A small segmentation model, trained from scratch.
Model: 64-pixel images, norm rmsnorm, activation relu, num experts 32, patch size [8, 8], layers 10.
Training: soap at rate 0.0024, 18400 steps, held-out accuracy 75%.
Data: trained on Sentinel-2 satellite tiles (TerraMesh), 72500 training examples, 16.2 epochs.
Rows from block 4 of a small segmentation model, named by matrix and row number. Rows with one number within an expert belong to one neuron, the router's apart. Each number is 128 + 24 x the weight over its row's rms, rounded and kept within 0 to 255. All counts start at 0. Numbers have three digits each.
Before each expert's rows are labels from the 100 images, of 14976, where the router gives the expert most weight on average: "strongest on" is what is common among them. Only what is clearly more common there than usual is listed. The data: Sentinel-2 satellite tiles (TerraMesh). In brackets: how many of the 100.
# router: router (model.blocks.4.mlp.router.weight, 32x128, trained with AdamW), inputs 64-127
# up: expert up (model.blocks.4.mlp.up, 32x64x128), inputs 64-127
# down: expert down (model.blocks.4.mlp.down, 32x128x64, transposed), outputs 64-127

# expert 18
strongest on: trees (89); main land cover: trees (44)
router.18:119166152161169120107109126121121164161115088129157102129131114094154125118151140130144131105086153126122116096129153074136128131141127098142117138090077133136148084126088173122112152095142115
up.0:115147088128121110160151126135122166112134099090103168166139127131100114154103124144131105125134140083132173117153141158130133122117132093162166090103118141106122108141079102117140173085108123
down.0:128161151146114112124118135114125157104113131131127176140120119132124120158158107147149136155104178128158114140139096117125148116121143132143181131175146128109129090129139191114117109120105145
up.1:085116110108096118123110136123115110164095100116116142151151109127106097133104123121144130101100135165105136129128140111125110135163112125093080115120119134095151131155098134084109098117144113
down.1:141135130161112096119136146135138154100091125108103122110113085140152099149133128121119128167127130102106175151129106110132175106157147133128106135129100108167089128116180144104111115098106089
up.2:153102141111137126151124144112188153149143123136168118149104135094136128177123139174115116135141131108122148159108140097133139130105134171126110124117072159128163130145139125139147125143127117
down.2:135128076168155162095117098158113092177147083127148141097145175130095117105136145159139196118128158134102115135111105179100131133132111110144112126109182125174090133117152142149147135134146115
up.3:127160166133165167129124135142106121179134105125124122151118109109128143155145147129141110139103180117099134073064156133119112136096146106109139086143107111151169100153136120189119177166134145
down.3:150096152159111150117151108163118122097128101136154129125159090143118143155201099120145118137125125129118137166181140119149157142150101154152170123079155128135123129158091132113152180111143114

# expert 21
strongest on: snow or ice (47); main land cover: snow or ice (38); main land cover: water (30)
router.21:168119136170141167124123101122097072094176125171166125097085148109119142114144160110177087089148087109082103122156134129106081119111116136125123112117128099171142154102171113107133117105124147
up.0:105127147104140085096164165114143119129107078107115132126114115115153140145111137108128134147123145128133138128140157155133138103109140090096137088131115165142128134156094138102128129088192133
down.0:109093094102138083139091103130123123135169135158129105142118141185124122157134132119104176116104119139143118141112182133111106114130148138138138178144107147091180102148132129112116124161132161
up.1:171111074111153157124176173111134109150144129150123171109088148110138146123144131132142130163108124136107091111113125128109092188120166130170096126129113129129138095160104093117150164142127146
down.1:144105145109141105132098167117080142101158125142130107116158152165134116149094120133131093132101116151118134117156116130114123122156133084166114157070166115125093148120118131159103121135160090
up.2:115132106179127131172190102148123117161176143131132141149131099118178122118153101165136161150123170078111159165094122118131130133159084132088153098137128141136124113135132125136156152116127125
down.2:133143082136123144145162116136122125150157109115144119138120103123100157129121109127067094125109150116143142067076152152144143134134106097099153121099137141077134097132128165093137117129140101
up.3:100090134122119148132111120102119083099163126120118098137142125151134091113066110135107131139151094138128138163144124161133106154159116121117106131103128162135152094137118135166112136105126107
down.3:094140122117078153144125117190109166129079163137119131153133113145100128165143140130104123141107144141148154088121091124103147136150150147161118141134108154121143118104157144143153134157106156

# expert 7
strongest on: main land cover: rangeland (67)
router.7:112163130160147093140122114164094141159142149143077098157106069139146125154109121138109118120173135109133111090081149103144118121092113144160124156098127109071089143156125167134155145127144097
up.0:077131094111134134129142116158144127152135134134162116107092158161145143142141118127143127103093135098110126108134127143097130123115099097117107121134204147141143088135142092112117141111142102
down.0:141096156136167115121089101115117191113104079121104086116110115137105141160182130121153143123158194106138130139079165136123129129141139109150129160136088122119126143129172109162115200142105079
up.1:135111138126135172142151103136188155117136108128120090115107126132138104140138124131154143141100087161163136140101139126140088110140169146133129073124163101118094110109120142156131111166092124
down.1:120129117139094160103130090143113094129145130169175167127136134103113174179146110092158132126057091107098122120119179120167141136138136146111137113104131102152116198140091114112075097130112126
up.2:159165118128170102131149112137109126110139118090140100154141141097115157127112149136103130122132104114100140154144156140122125083144086109149135156151161116109115124150180094072130121100140098
down.2:158116123118132094162151100166149079134162125112128147134176161135084139105147140117087120157134141131141148135157095101130155152114114117114095148122140102164152151136161122136120143094159141
up.3:088119102102107129105158110148130181114130142090119128108123126116094146102112148077128143111100139164144142118141151100105149097169142127098178137113087133111089121108159105145148127120142114
down.3:130111096144128130134102134092146102075148148157125099122125128117109081107117110111120126121145117104150161111122100116143108145163121183114145155128141144085126143153103119088082091125104137

# expert 25
strongest on: water (84); main land cover: water (81)
router.25:134126146112133126112140155147130139120165148144121147119146124124129146120114156159130117144112087170162099173149112143149138124153134104120112141157095129159150087117115091124122128098136108
up.0:138159100129106136153130118132140151136138129153116157152085110145117111102112102113075095164111116123155131097133148078114135112122139121075139135135161122096134114141116143154153110060121113
down.0:140081066117155131175115117173121079121149121113134117102147143097071123144132124124102124139178135140121135114125122119114106149170112183130186173141121176126114114111118100156120131172153131
up.1:128124103102157150088121155104109114149132164113103110150099139131154123152129150183173124152117126205113101150153108103162126118147119177156114125124112144151144140117129104112089160145116149
down.1:145165100103128113116137085146106118092181138123152126131105160118120128094133124139131138126152112135147083121169151146161111122088124100183108154152130109171135148130144157131123130141119077
up.2:127124114144119147136073148101117162122129140184146149152141113115125122145099135138125147118162161134151102167149107145135094117200153128134116138146153128141106145119154146157104106121125170
down.2:109170123127144111126191127154146090154157135076168150132114135120069101130112128110122077123181095146154150132148122105127083096159156129144115146139115113122111138093094174161105116112115121
up.3:081122067099139163127133162130127136142128097140092139122101166102156169133103132144122118139147142151112140149151162109124118130118113105125166161130121122129157100110115142090149131093181144
down.3:138122171139133094126125138177165139107162186131085131109135160190143135173102163101134146119139125130124140129103147138166116109133164145160120119117084081129126140141095120103124101129081138