config = dict(
    layer_scale_init=0.1,
    beta2=0.95,
    lr=0.0024,
)
Rows from block 2 of a small segmentation model, named by matrix and row number. Rows with one number within an expert belong to one neuron, the router's apart. Each number is 128 + 24 x the weight over its row's rms, rounded and kept within 0 to 255. All counts start at 0.
Before each expert's rows are labels from the 100 images, of 14976, where the router gives the expert most weight on average: "lies over" is the class under the peak; "strongest on" is what is common among them. Only what is clearly more common there than usual is listed. The data: Sentinel-2 satellite tiles (TerraMesh).
# router: router (model.blocks.2.mlp.router.weight, 32x128, trained with AdamW), inputs 64-127
# up: expert up (model.blocks.2.mlp.up, 32x64x128), inputs 64-127
# down: expert down (model.blocks.2.mlp.down, 32x128x64, transposed), outputs 64-127

# expert 30
lies over: water
strongest on: water; main land cover: water
router.30 [133 108 126 122 158  98 117 117 139  99 172 123 109 141 121  96 164 118 120 153 162 136  93 111 100 138 140 120 111 125  95 144 112 104 145  86 154 123 133 107 131  97  81 116 130 167 123 147 134 135 114 162 129 190 120  80 129 118 140 159 119 139  78 109]
up.0 [118  85 155 151  87 145 120 135 178 122 105 129 126 133 151 151 127 117  99 144 144  98 156 122 127 109 115  79 111 159 136 119 183 132 134 117 155 110 123 155 122 122 127 138 160 123 122 148 140 130 175 132 127 144 108 106 131  58 145 165  95 165 142 155]
down.0 [135 127 113  63 125 151  99 100 101 115 139 144 149 121 119  88 157 159 154 175 117 100 131 114 113 116 138 157 117 159 139 141 104 118 154 149 114 140 108 107 166 111 136 147 129 131 133 129 125 133 123 117 118 141  86  72 152 127 130 125 121 177 148 124]
up.1 [106 149 122 159 121 101 141 174 153 125 133 149 147 134 104 126  95  86 115 147 157 107 138 152 119  88  90 172 140 119 134 112 137 138 187 132 115 132 139 137 139 135  97 105 113  84 159 127  96 131  95 122 109 179  93 131  97 120  86 162  81 144  89  73]
down.1 [121 117 158 120 161  88 144  82 121 146 136  91 145 156 104  98 126 166 145 107 137 138 120 119 107 133 146  96 143 121 113 148 149 120 110 146 153 121 115 119 150 104 117 132 147 116  75 123 157 161 100 143 159 168 130 147 115 136 121 138  83 120 129 155]

# expert 21
lies over: trees
strongest on: trees; main land cover: trees
router.21 [112 136 139 139 138 141 154 112 146  93 125 136 128 126 137 118 170 163 138 115  76 136 114 156 117 165 159 153 122 113  90 154 145 148 109  89 111 164 163 128 106 138 122 170 119 150 165  79 117  83 102 136  96 134 148  78 121 147 129  95 125 128  93 115]
up.0 [152 122 137 111 101 137 140  90 137  98 107 143 136 169 144 125 121  93 129 124 104 130 177 140 151  97 105 131  97 114 135 114  58 111 153 147 169 130  86 160 116 166 162 109  96 120 155 123 123 119  84 111 119 113 107 154 143 142 135 144 114 113 140  85]
down.0 [117 141 142 117 154 135 149 140 155 161 122 141 135 142 146 115 127 170 125 107 157 144 114 145 118 102 108 135 139 178 177 122 118  65 111 149 172 112 115  68 142 159 128 118 112 102 135 132 190 133 153 146 121 117 159 114 169  97 131 121 160 123 132 124]
up.1 [ 97 136 160 156 152 113 104 141 111 141 130 103 131 135 138  97 129 145 110 113  98 125 132 120 141 107 138 128 141 144 117 160 130 128 145 187 118 148 126  80 120  81 108  97  94  87 103 143 131 146 163 100 140  85 110 118 147  93 149 143 108 129 135 168]
down.1 [123 183 133 132  86 155 143 112 137 142 101 156 165 153 151 148 177 131 159 111 144 178 157 139 125 126 171 138 122 101 131 113 129 114 108 126 153 148 106  79 137 118  92 176 148 137 118 115  96 132 140 114 132 111 110 152  85 151 122 160 109 123 144 120]

# expert 26
lies over: trees; water
strongest on: main land cover: trees; main land cover: water
router.26 [160 178 127 125 151 105 173  99 141  90 102 156 124 106 156 123 160 152 136 133 125 122 138 105 142 132 120 126 103 150 129 104  89 125  98 104 148 160 133 122 109 121 125 148 150 144  99 170 122 146  91 133  87 126 107  76 108 135  98 110 118 150 147 126]
up.11 [145 144 149 109 166 105 139 115 113 103 144 138 158 105 112 114 134 159 124 112 104  99 129 114 108  84 163 128 199 113 111 132 183  97 145 134 143 106 133 103 117  77 106  97 122 105 141 139 152 144 143 148 144 142 150  87 174 148 130 126 109  98 133  91]
down.11 [186 144 134 161 137 116 168 141 118  97 119 138 167 134 112 143 128 143 105 134 118 141 160  84 120 136 122 141 156 144 118 152 137 115  95 194 147 102 161 160 152 116 106 128 103 161 143 132  86 160 118 142 122 107 167 155 125 133 128 172 196 112 103 102]
up.12 [ 88 119 158 146 150 133  91 155 101  89 154 135 123 145 109 154 123  91 104 120 149 153 157 132 130 153 130 118  99 129 166  95  99  98 180 150 150 151  95 103 109 179 150 133 106 106  95 164 122 124 121 115 137  83  99 115 148 150 127 110 131 135 161 116]
down.12 [122 124 117 125 154  86 163 143 172 102 157 124 144 114 166 121 141  98 130 158 125 136 111 183 116 104 143 140  70 148 106 122 146 129 120  89 127 130 140 105 141  84 121 150 105 155 142  92 126 148 129 137 109 136 110 127 143 140 155 113 166 157 137  73]

# expert 14
lies over: snow or ice
strongest on: snow or ice; main land cover: snow or ice
router.14 [ 88 117 108 146 175 112 110 186 144 104 120 130 133 113 107 145 100 154 103 152 144 109  83 116 156 109 137 130 133 100 113 107  95 125 117 134 127 116 107 119 136 125 113 121 117  89 114 173 127 111  75 137 132 140 139 156 127 144 117 141 105  96 123 108]
up.0 [124 130 126 135  79  95 112 123 103 132 123 122 135  95 140  95 146 119 168 140  89 148 153 157 146 124 102 186 105 109 153 135  93 126 148  93  96 114 161 153 130 174 123 136 109 118 141 122 105 128 121 168 140 131 110 126  79 119 157 132 116 130 113 135]
down.0 [148 140 126 133 143 184 126 160 128 108  82 132 123 168 124 125 174 119 150  73 157 111  95 129 139 110 105 134 167 139 148 113  96 153 145 109 132  99 119  81 117 156 123 140 120 106 130 141 102 112 109 109 143 124 143  91 150 120 112  99  98  74 148  96]
up.1 [118 133 129 127 162 125 175 143 140 107 129 139 130 143 153 159 137 156 140 120  92 129 145 107  99 174 164 115 129  83 140 104 126 108  88 122 168 126 178 124 110 133 128 106 142 162 153 103 102 132 154 154 131 125 127 151 100 112 141 124 101  98 163  97]
down.1 [122 132 131 147 117 138 114 175 172 133 139 161 114 153 163 201  82 101 130 130  68 153 141 149 113 127 139 113 118 121  99 150 120 142 141 132 116 126 130  88 135 152 121 126 134 102 149 133 109 139 107 124 139 144  69 199 133 128 139 113  94 107 102 130]