Weights of a small segmentation model.
Model: 5.82M parameters, arch vit, norm rmsnorm, activation relu, num experts 32, patch size [8, 8], layers 10, width 128.
Data: 72500 training examples, 16.2 epochs.
Rows from block 2 of a small segmentation model, named by matrix and row number. Rows with one number within an expert belong to one neuron, the router's apart. Each number is 128 + 24 x the weight over its row's rms, rounded and kept within 0 to 255. All counts start at 0.
After each expert's rows are labels from the 100 images, of 14976, where the router gives the expert most weight on average: "strongest on" is what is common among them. Only what is clearly more common there than usual is listed. The data: Sentinel-2 satellite tiles (TerraMesh). In brackets: how many of the 100, against the usual share in percent.
# router: router (model.blocks.2.mlp.router.weight, 32x128, trained with AdamW), inputs 64-127
# up: expert up (model.blocks.2.mlp.up, 32x64x128), inputs 64-127
# down: expert down (model.blocks.2.mlp.down, 32x128x64, transposed), outputs 64-127

# expert 28
router.28 [157 141 122 163 150 150 133 111  90  78 126  94 138 135 101  81 173  78 110 129 156 157  97 135 106  87 153 116 140 100 122 124 112  73 132 127 114 170  98 135  99  83  99 124 114 142 139 142 136 139 104 158 119 168 135 122 128 155 131 166 130  94 146 169]
up.11 [104 143 133  88 161 140 155 124 104 121 137 112 102 109 126 125 109 133 136 142 167 139  91  62  89 142 163 104 126 142 118 128 129 171 125 116 118 123 143 116 134 125 130 120 131 143 114 107  89  74 135 122 155 134 107 109  88 103 102 137 163 112  85 123]
down.11 [121 143 156  98 112  76 103 133 158 105 119 146 170 139  99 142 131 115 137 109 127 130 137  97 152 145 134  79 102 151 138 109 146 148 201 100 141 154 109 155 143  81 143 128 150 135 135 109 103 161 114 123 112 121 164 163 177 130 103 137 122 113 160 146]
up.12 [ 98 139 125 173 119 162 169 127 101 133 109 108 135 156 131 110 103  61 143 127 130 161 142 155 150 118 127  97 120 126 101 127 149 114 152 110 137 130 111 133 162 160 131 113 131  83 159 111  72  99 120 158 135 161 117 117 109 159 128 132 127 120 110 108]
down.12 [117 132  82  96 126  73  94 130 159 152  98  88 163 137 105  99 159 165 107 137 148  89 142 124 157  78 137 120  82 108 162 129 170 126 143 167  95 115 131 127 121 148 138 139 117 155 105 125 160 139 134 144 156 106 123 153 112 161 130 153 139 158 140 111]
strongest on: snow or ice (67 vs 20.6); main land cover: snow or ice (58 vs 14.6)

# expert 20
router.20 [109 178 129 163 157 138 179 156 130  85  86  83  82 157 118 133 137 129 118 100 105 118  91 151 103 114 126 131  97 121  82 126  93 160  87 109 165 121 136 126  92  97 143 123 142 119 141 152 146 103 148 110 128  98 128 104 149 124 128 123 140  83 165 134]
up.11 [139 151 123 133 144 133 119 106 146 161 153 147 137 126 160 156 132 119 133  93 176 121 124  96 165 130 100 171  79 127 113 117 152 160 128 125 134  95 100 105 134 142 205 151 113 148 118 164 135 135 148 138 135 102  79 130 123 167 132 119 144 194 130 105]
down.11 [117 139 139 120 132 100 108 138 142 112 134 138 152 142 151 115 112 122 120 133 169 125 107 146 155 116 111 151 160  84 155 119  98  97 129 110 121 122 110 128 100 162 110 114 107 149 183  87 137  94 127 123 120 143 176 105 190 136  86 110 180 110 119 163]
up.12 [105  85  97 144 137 166 133 116  91 146 125 108 144 117 105 117 116 108 158 160 156 178  85 155 104 144 132 139  91 138 150 186 152 155 132 160 102 104 148 146 150 142 122 112 153 127 149 140 120  67 103 117  94 115  95 155 122  87 119 128 122 117 150 146]
down.12 [166  98 131 142 101 104 108 123 105 131 126 121 122 159 103 147 113 148 135 135  55 107 119 109 175 116 135 115 138 170 145 145 164 150 141 141 148 100  97 142 120 138 121 146 165 151 141 128 117 125 170 145 114 145 139 144 150 165 134 118 152 115 142  39]
strongest on: built area (65 vs 37.5); crops (65 vs 38.9); main land cover: crops (42 vs 20.2)

# expert 21
router.21 [112 136 139 139 138 141 154 112 146  93 125 136 128 126 137 118 170 163 138 115  76 136 114 156 117 165 159 153 122 113  90 154 145 148 109  89 111 164 163 128 106 138 122 170 119 150 165  79 117  83 102 136  96 134 148  78 121 147 129  95 125 128  93 115]
up.2 [120 132 136 117 147 124  91  96 175 127 130 102 124 145 121 162 142 113 116 141 124 129 117 119  97 137 125 120 112 110 102 128 104 133 152 107 148 143 135 140  88 142 115 114 133 113 120 107 129 134 124 109 124 184 120 122 156 108 103 125 115 128 105 107]
down.2 [102  98 117 145  92 171 178 128 117 168  97  84 136 123 132 130 133 111 105 134 106 158  78 120 123 135 134 149 140  89 109 144 180 100  94 113 122 109 122 174 145 160 132 116 126  89 122 116 139  98 142 137 167 128 144 137  99 144 130 106 150 115 123  72]
up.3 [174  89 116 160 135 110 116 110 119 120 170 183 168 101 144 171 102 125  91  96  97 136 147 147 159 104 168 121 166 149 142 141 129 149 127 110 124 110 151 143 122 106 112 116 150 148 228 129 144 122 137 132  92 122 162 151 143 147 154 154 106 134 118 109]
down.3 [ 90 148 148 130 114 166 116 156 141 126 128 141 150 135 142 119 172 117 139 128 144 142 157 111 136 100 170 140 129 159 106 102 134 126 103 132 113 127  85 145 128 124 106  75 143 161 119 142 141 174 141 119 122 117 133  94 158 141 155 146  85 134 127 140]
strongest on: trees (96 vs 58.6); main land cover: trees (95 vs 19.6)

# expert 18
router.18 [144 135 130 128 123  83 120 136 105 117 112 128 148  83 106  98 180 152  94 145 122 127 113  99 124 146 157 157 124 121 128 109  81 109 111 132 133 115 150 125 112 102  80  88  87 158 149 161 139 108 144 149 116 132 168  96 153 149  91 129 115 144 116 102]
up.0 [ 89  89 121 116  99 120 124  82 111 131 131 106 164 157 128 133 112 113 112 167 165 132 130 150  99 153  89 134 109 125 108 117 148 174 131 161 114 154 121 130 111  82  94 114 136  87 141 131 111 133 134 117 162 167 124  76  90 133 124 103 112 123 132 153]
down.0 [152 149 102 146 182 170 128 151 120 114 142 118 125  98 173 146 132 121 113 137  92  95  92 123 150 139 122  86 155 136 129  93 111 164 122 144 128 118 119 112 139  93 135  93 148 123  89 126 139  93 102 146 118 148 160 107 126 139 154 168 155 137 143 127]
up.1 [114 116 122 116 173 154  82  89 109 135 100 107 140 129 158 120 139  73 163 108 164 152 109 128 103 117 144 113 137 134 113 127 118 136 175 164 149 156 108 131 116 144 107 112 143 147 143 103 101 168 165 128 118 128 163 181  96  73 119 122 133 123 125 122]
down.1 [134 140 168 173 152 103 172 100 146 105 113 168 131 151 126 123 155 106 141  83 121 132 166 123 152  96 100 163 122 140 135  70 137  76 151 129 120 170  64 113 161 107  86 111 155 106 106 129 165 187 111 153 131 147 115 134 170 141 120  86 112  98 132 177]
strongest on: main land cover: water (55 vs 11.2); snow or ice (45 vs 20.6); main land cover: snow or ice (38 vs 14.6)

# expert 29
router.29 [151 123 135 179 132  99 135 143 142 148 128 121 120 137 135  94 121 130 103  88 118  90 149 132 161  85 132 142 118 130 115 163 142 105 169 101 120 117 142 117 193 134 135 126 121 121 135 119 128 118 107 130 124 105 153 169 137 144 130 123 112 148 125  77]
up.0 [124  92 130  88 124 120 125 115 132 112 112 137 130 153 108 124 132 186 163 136 130 152 141 163 141 160 126  95  89  79 143 151 137 112 156 107 119 120 159  93 157 116 158 143  98  63 143  93 123 162 126 166 120  99 127 131 118 124 123 189  91 104  89 100]
down.0 [111 101  81 110 127 110 138 100 150 140 123 156 103 130 135 117 115 120 114 138 126 127 108 114 103 149 163 135 126 125 137 156 146 104 107 127 126 109 115 133 134 113  85  91  92 175 137 172 181 101 166 142 126 111 116 188 109 169 154 130 191 142 159 117]
up.1 [131 154 123 152 166 147 138 122 130 130 179 119 147 137 115  89 152  69 108 111 162 127 124 178 131 160  98  95 187 105 115 175  89 127 135 174 124 114 133 126 159 100 134 112 138 146 122 116  90 121 185 127 137  92 118 109  87 146 150 115 112 149 122 142]
down.1 [136 123 113 129 117 121 146 143 148 114 155 129 106 117 118 133 149 150 152 125 113 111 140 115  80  91 131 126 138  81 149 113 138 134 109  93 135 115 128 131 137 116 100 153 133 158 125 156 111 125 143 120 192 147  81 120 156  94 105 123 132 107 124  86]
strongest on: main land cover: rangeland (61 vs 20.4)

# expert 31
router.31 [104 165 144 118 170  97 104 162 130 166 125 157 121  99 128 143 158 146 104 143 140  89 128 130 158  85 120 156 140 110 133  94 161 123 145 116 155 151 173 147 164 103 149 102 141 112  79  90 131 120 105 106 152 183 111 161  94 108 106 105 115 151 110 103]
up.11 [ 99 128  91 107 130 170 110 108 113 180 114 125 128 107  98 107 110 159 149 113  91  81 119 188 141 111 124 159 118 119 131 113 121 129 168 153 151 151 102  84 105 124 101 118 142 123  87 115 159 148 145 153 152 133  98 159 124 101 122 110 143 168 136 115]
down.11 [145 151 133  87  97  98 133  77 146 146 167 135 147 177 113 131 122 135 127 101 147 131 105 171 128 150 121 161 104 144 157 153  73 125 118 157 150 103 134 157 164 153 151 166 125 134 140 102 159 107 114 175  82 133 130 124  97 125  93 130 114 125 116 115]
up.12 [150  97 104 154 147 117  89 101 131 138 153 102 115 130 126  96 146 148  98 111 124 127 152 139 139 109 100 116  76 195 130 148 139 115  78 146 117 123 124 152 157 159  98 121 131 151 180 112 158 135 147  93 117 130 142  92 112 128 141  90 122 105 114  99]
down.12 [112 106 128  81 179 181 121 123 128 185 129 111 157 155 128 146 106 114  59 149  91 127 148 111 164 132 126 148 137 112 155 135 138 107 121 158 134 164 129 142 125 120 178 120 135 112 164 135 120 178 125 131 115 146 117 145 123 136 104 155 137 155 146 164]
strongest on: main land cover: rangeland (74 vs 20.4)

# expert 10
router.10 [115 161 140 117 121 130 132 103 157 136 136 179 143 114 141 160  86 127 118 113 130 106 112  94 149 148 121  85  99 141 137 134 173 161 117 136  86  85 124 132 130 146 114 141 129 141 128 148 145  97 123 144 121  93 106 157  91 170 123 121 102 123 128 143]
up.11 [136 120 109 160  93 130 154 134 105 128 149 160 135 140 150 118 138 101 112  96 144 160 103 126 105 142 115 138 113 132 123 113 119 117 151 128 109 117 106  93 106 134  84 128 146 129 132 111 110 115 124 149 148 120 109 125  94 163 151 109  86 109 122 123]
down.11 [126 101 124 163 133  95  82 148 109 148 139  69  81 153 134 100  97 108 117 156 173 138 131 112  85 129 126 103 148 149 119 155 132 121 100  82  92 156  69 121  90 141 135 161  98  83 138 130 154 121  74 139 155 154 138 112  98 140 160 164 111 124 110 134]
up.12 [116 134 157 130 148 135 148 137 130 141 128 116 141  90 133 136 137  68 122 163 133 116  80 151 121 119 155 138  89 142 130 150 106 157 126 121 124 106 153 113 117 144 123 153 133  82 125 119 174 113 143 108 135 105 127 174 136  72 142 160 138 128 146 147]
down.12 [141 159 104 113 181 121  96 112 107 108 165 135 146 151 124 162 171 173 131 154 131 115 167  78 104  93 139  99 152 121  81  90 141 130 129 178 142  86 143 135  93 113 123 110 100 162 144 123 168 106 136 120 136 130 133 132  88 153  96 131 102  71 129 148]
strongest on: bare ground (81 vs 24.3); main land cover: bare ground (65 vs 5.1)

# expert 16
router.16 [104 132 104 137 162 135 157  88 111 118 123 128 127 148 140 165 140 138 140 122 103 105 116  92 135 115 144 112 162 147 111 125  97 147 136 109 132 142 100  89  99 166 117  96  99 114 179 141 148 134 127  84  92 125 139  90 117 172 104 115 111 110 124 103]
up.0 [116 115 129 146 163 130 100 142 124 162 134 134 121 126 117 107 149 141 141 110 120 150  91 101 101 100 116 110 118 118  90  64 147 117 119 110 124 108 129 112 169 178 145 124 140 145 141 155 139  97 118 120 122 152  75  97 136 142 103 124 156 118 104 142]
down.0 [194 107 118 116 148 134 139  72 112 145 122 109 141 132 125 102 108 135 160 107 122 148 165 134 118 176 152 122 159  82 115 108 131 123 113 143 100 125 176 123  59 134 135 162 137 119 121 154 121 159  81 141 112 134  85 144  86 166 148 127 136 171 131 135]
up.1 [104 122 116 141 129 146 107 142  92 168  97 126  95 146 187 113 141 101 128  98 107 129 151  91 116 166  78 145 167 101 103 132 122 125 126 101 148 122 129 112  93 102 129 134  99 129 162 157 126  64 123 134  98 157  86 125 112 148 124 169 130 144  85 123]
down.1 [164 131  97 141 119 130 161 105 130 122 103 119 105 117  95 128  80 133 163 122 163 149 104 103 110  91 159 102 117  91 138 148 140 131 153 102 121 128  97 142 125 119 148 117 122 122 132 135 124 129 156 147 111 126  89 144 114 158 129 102 120 138  95 128]
strongest on: trees (90 vs 58.6)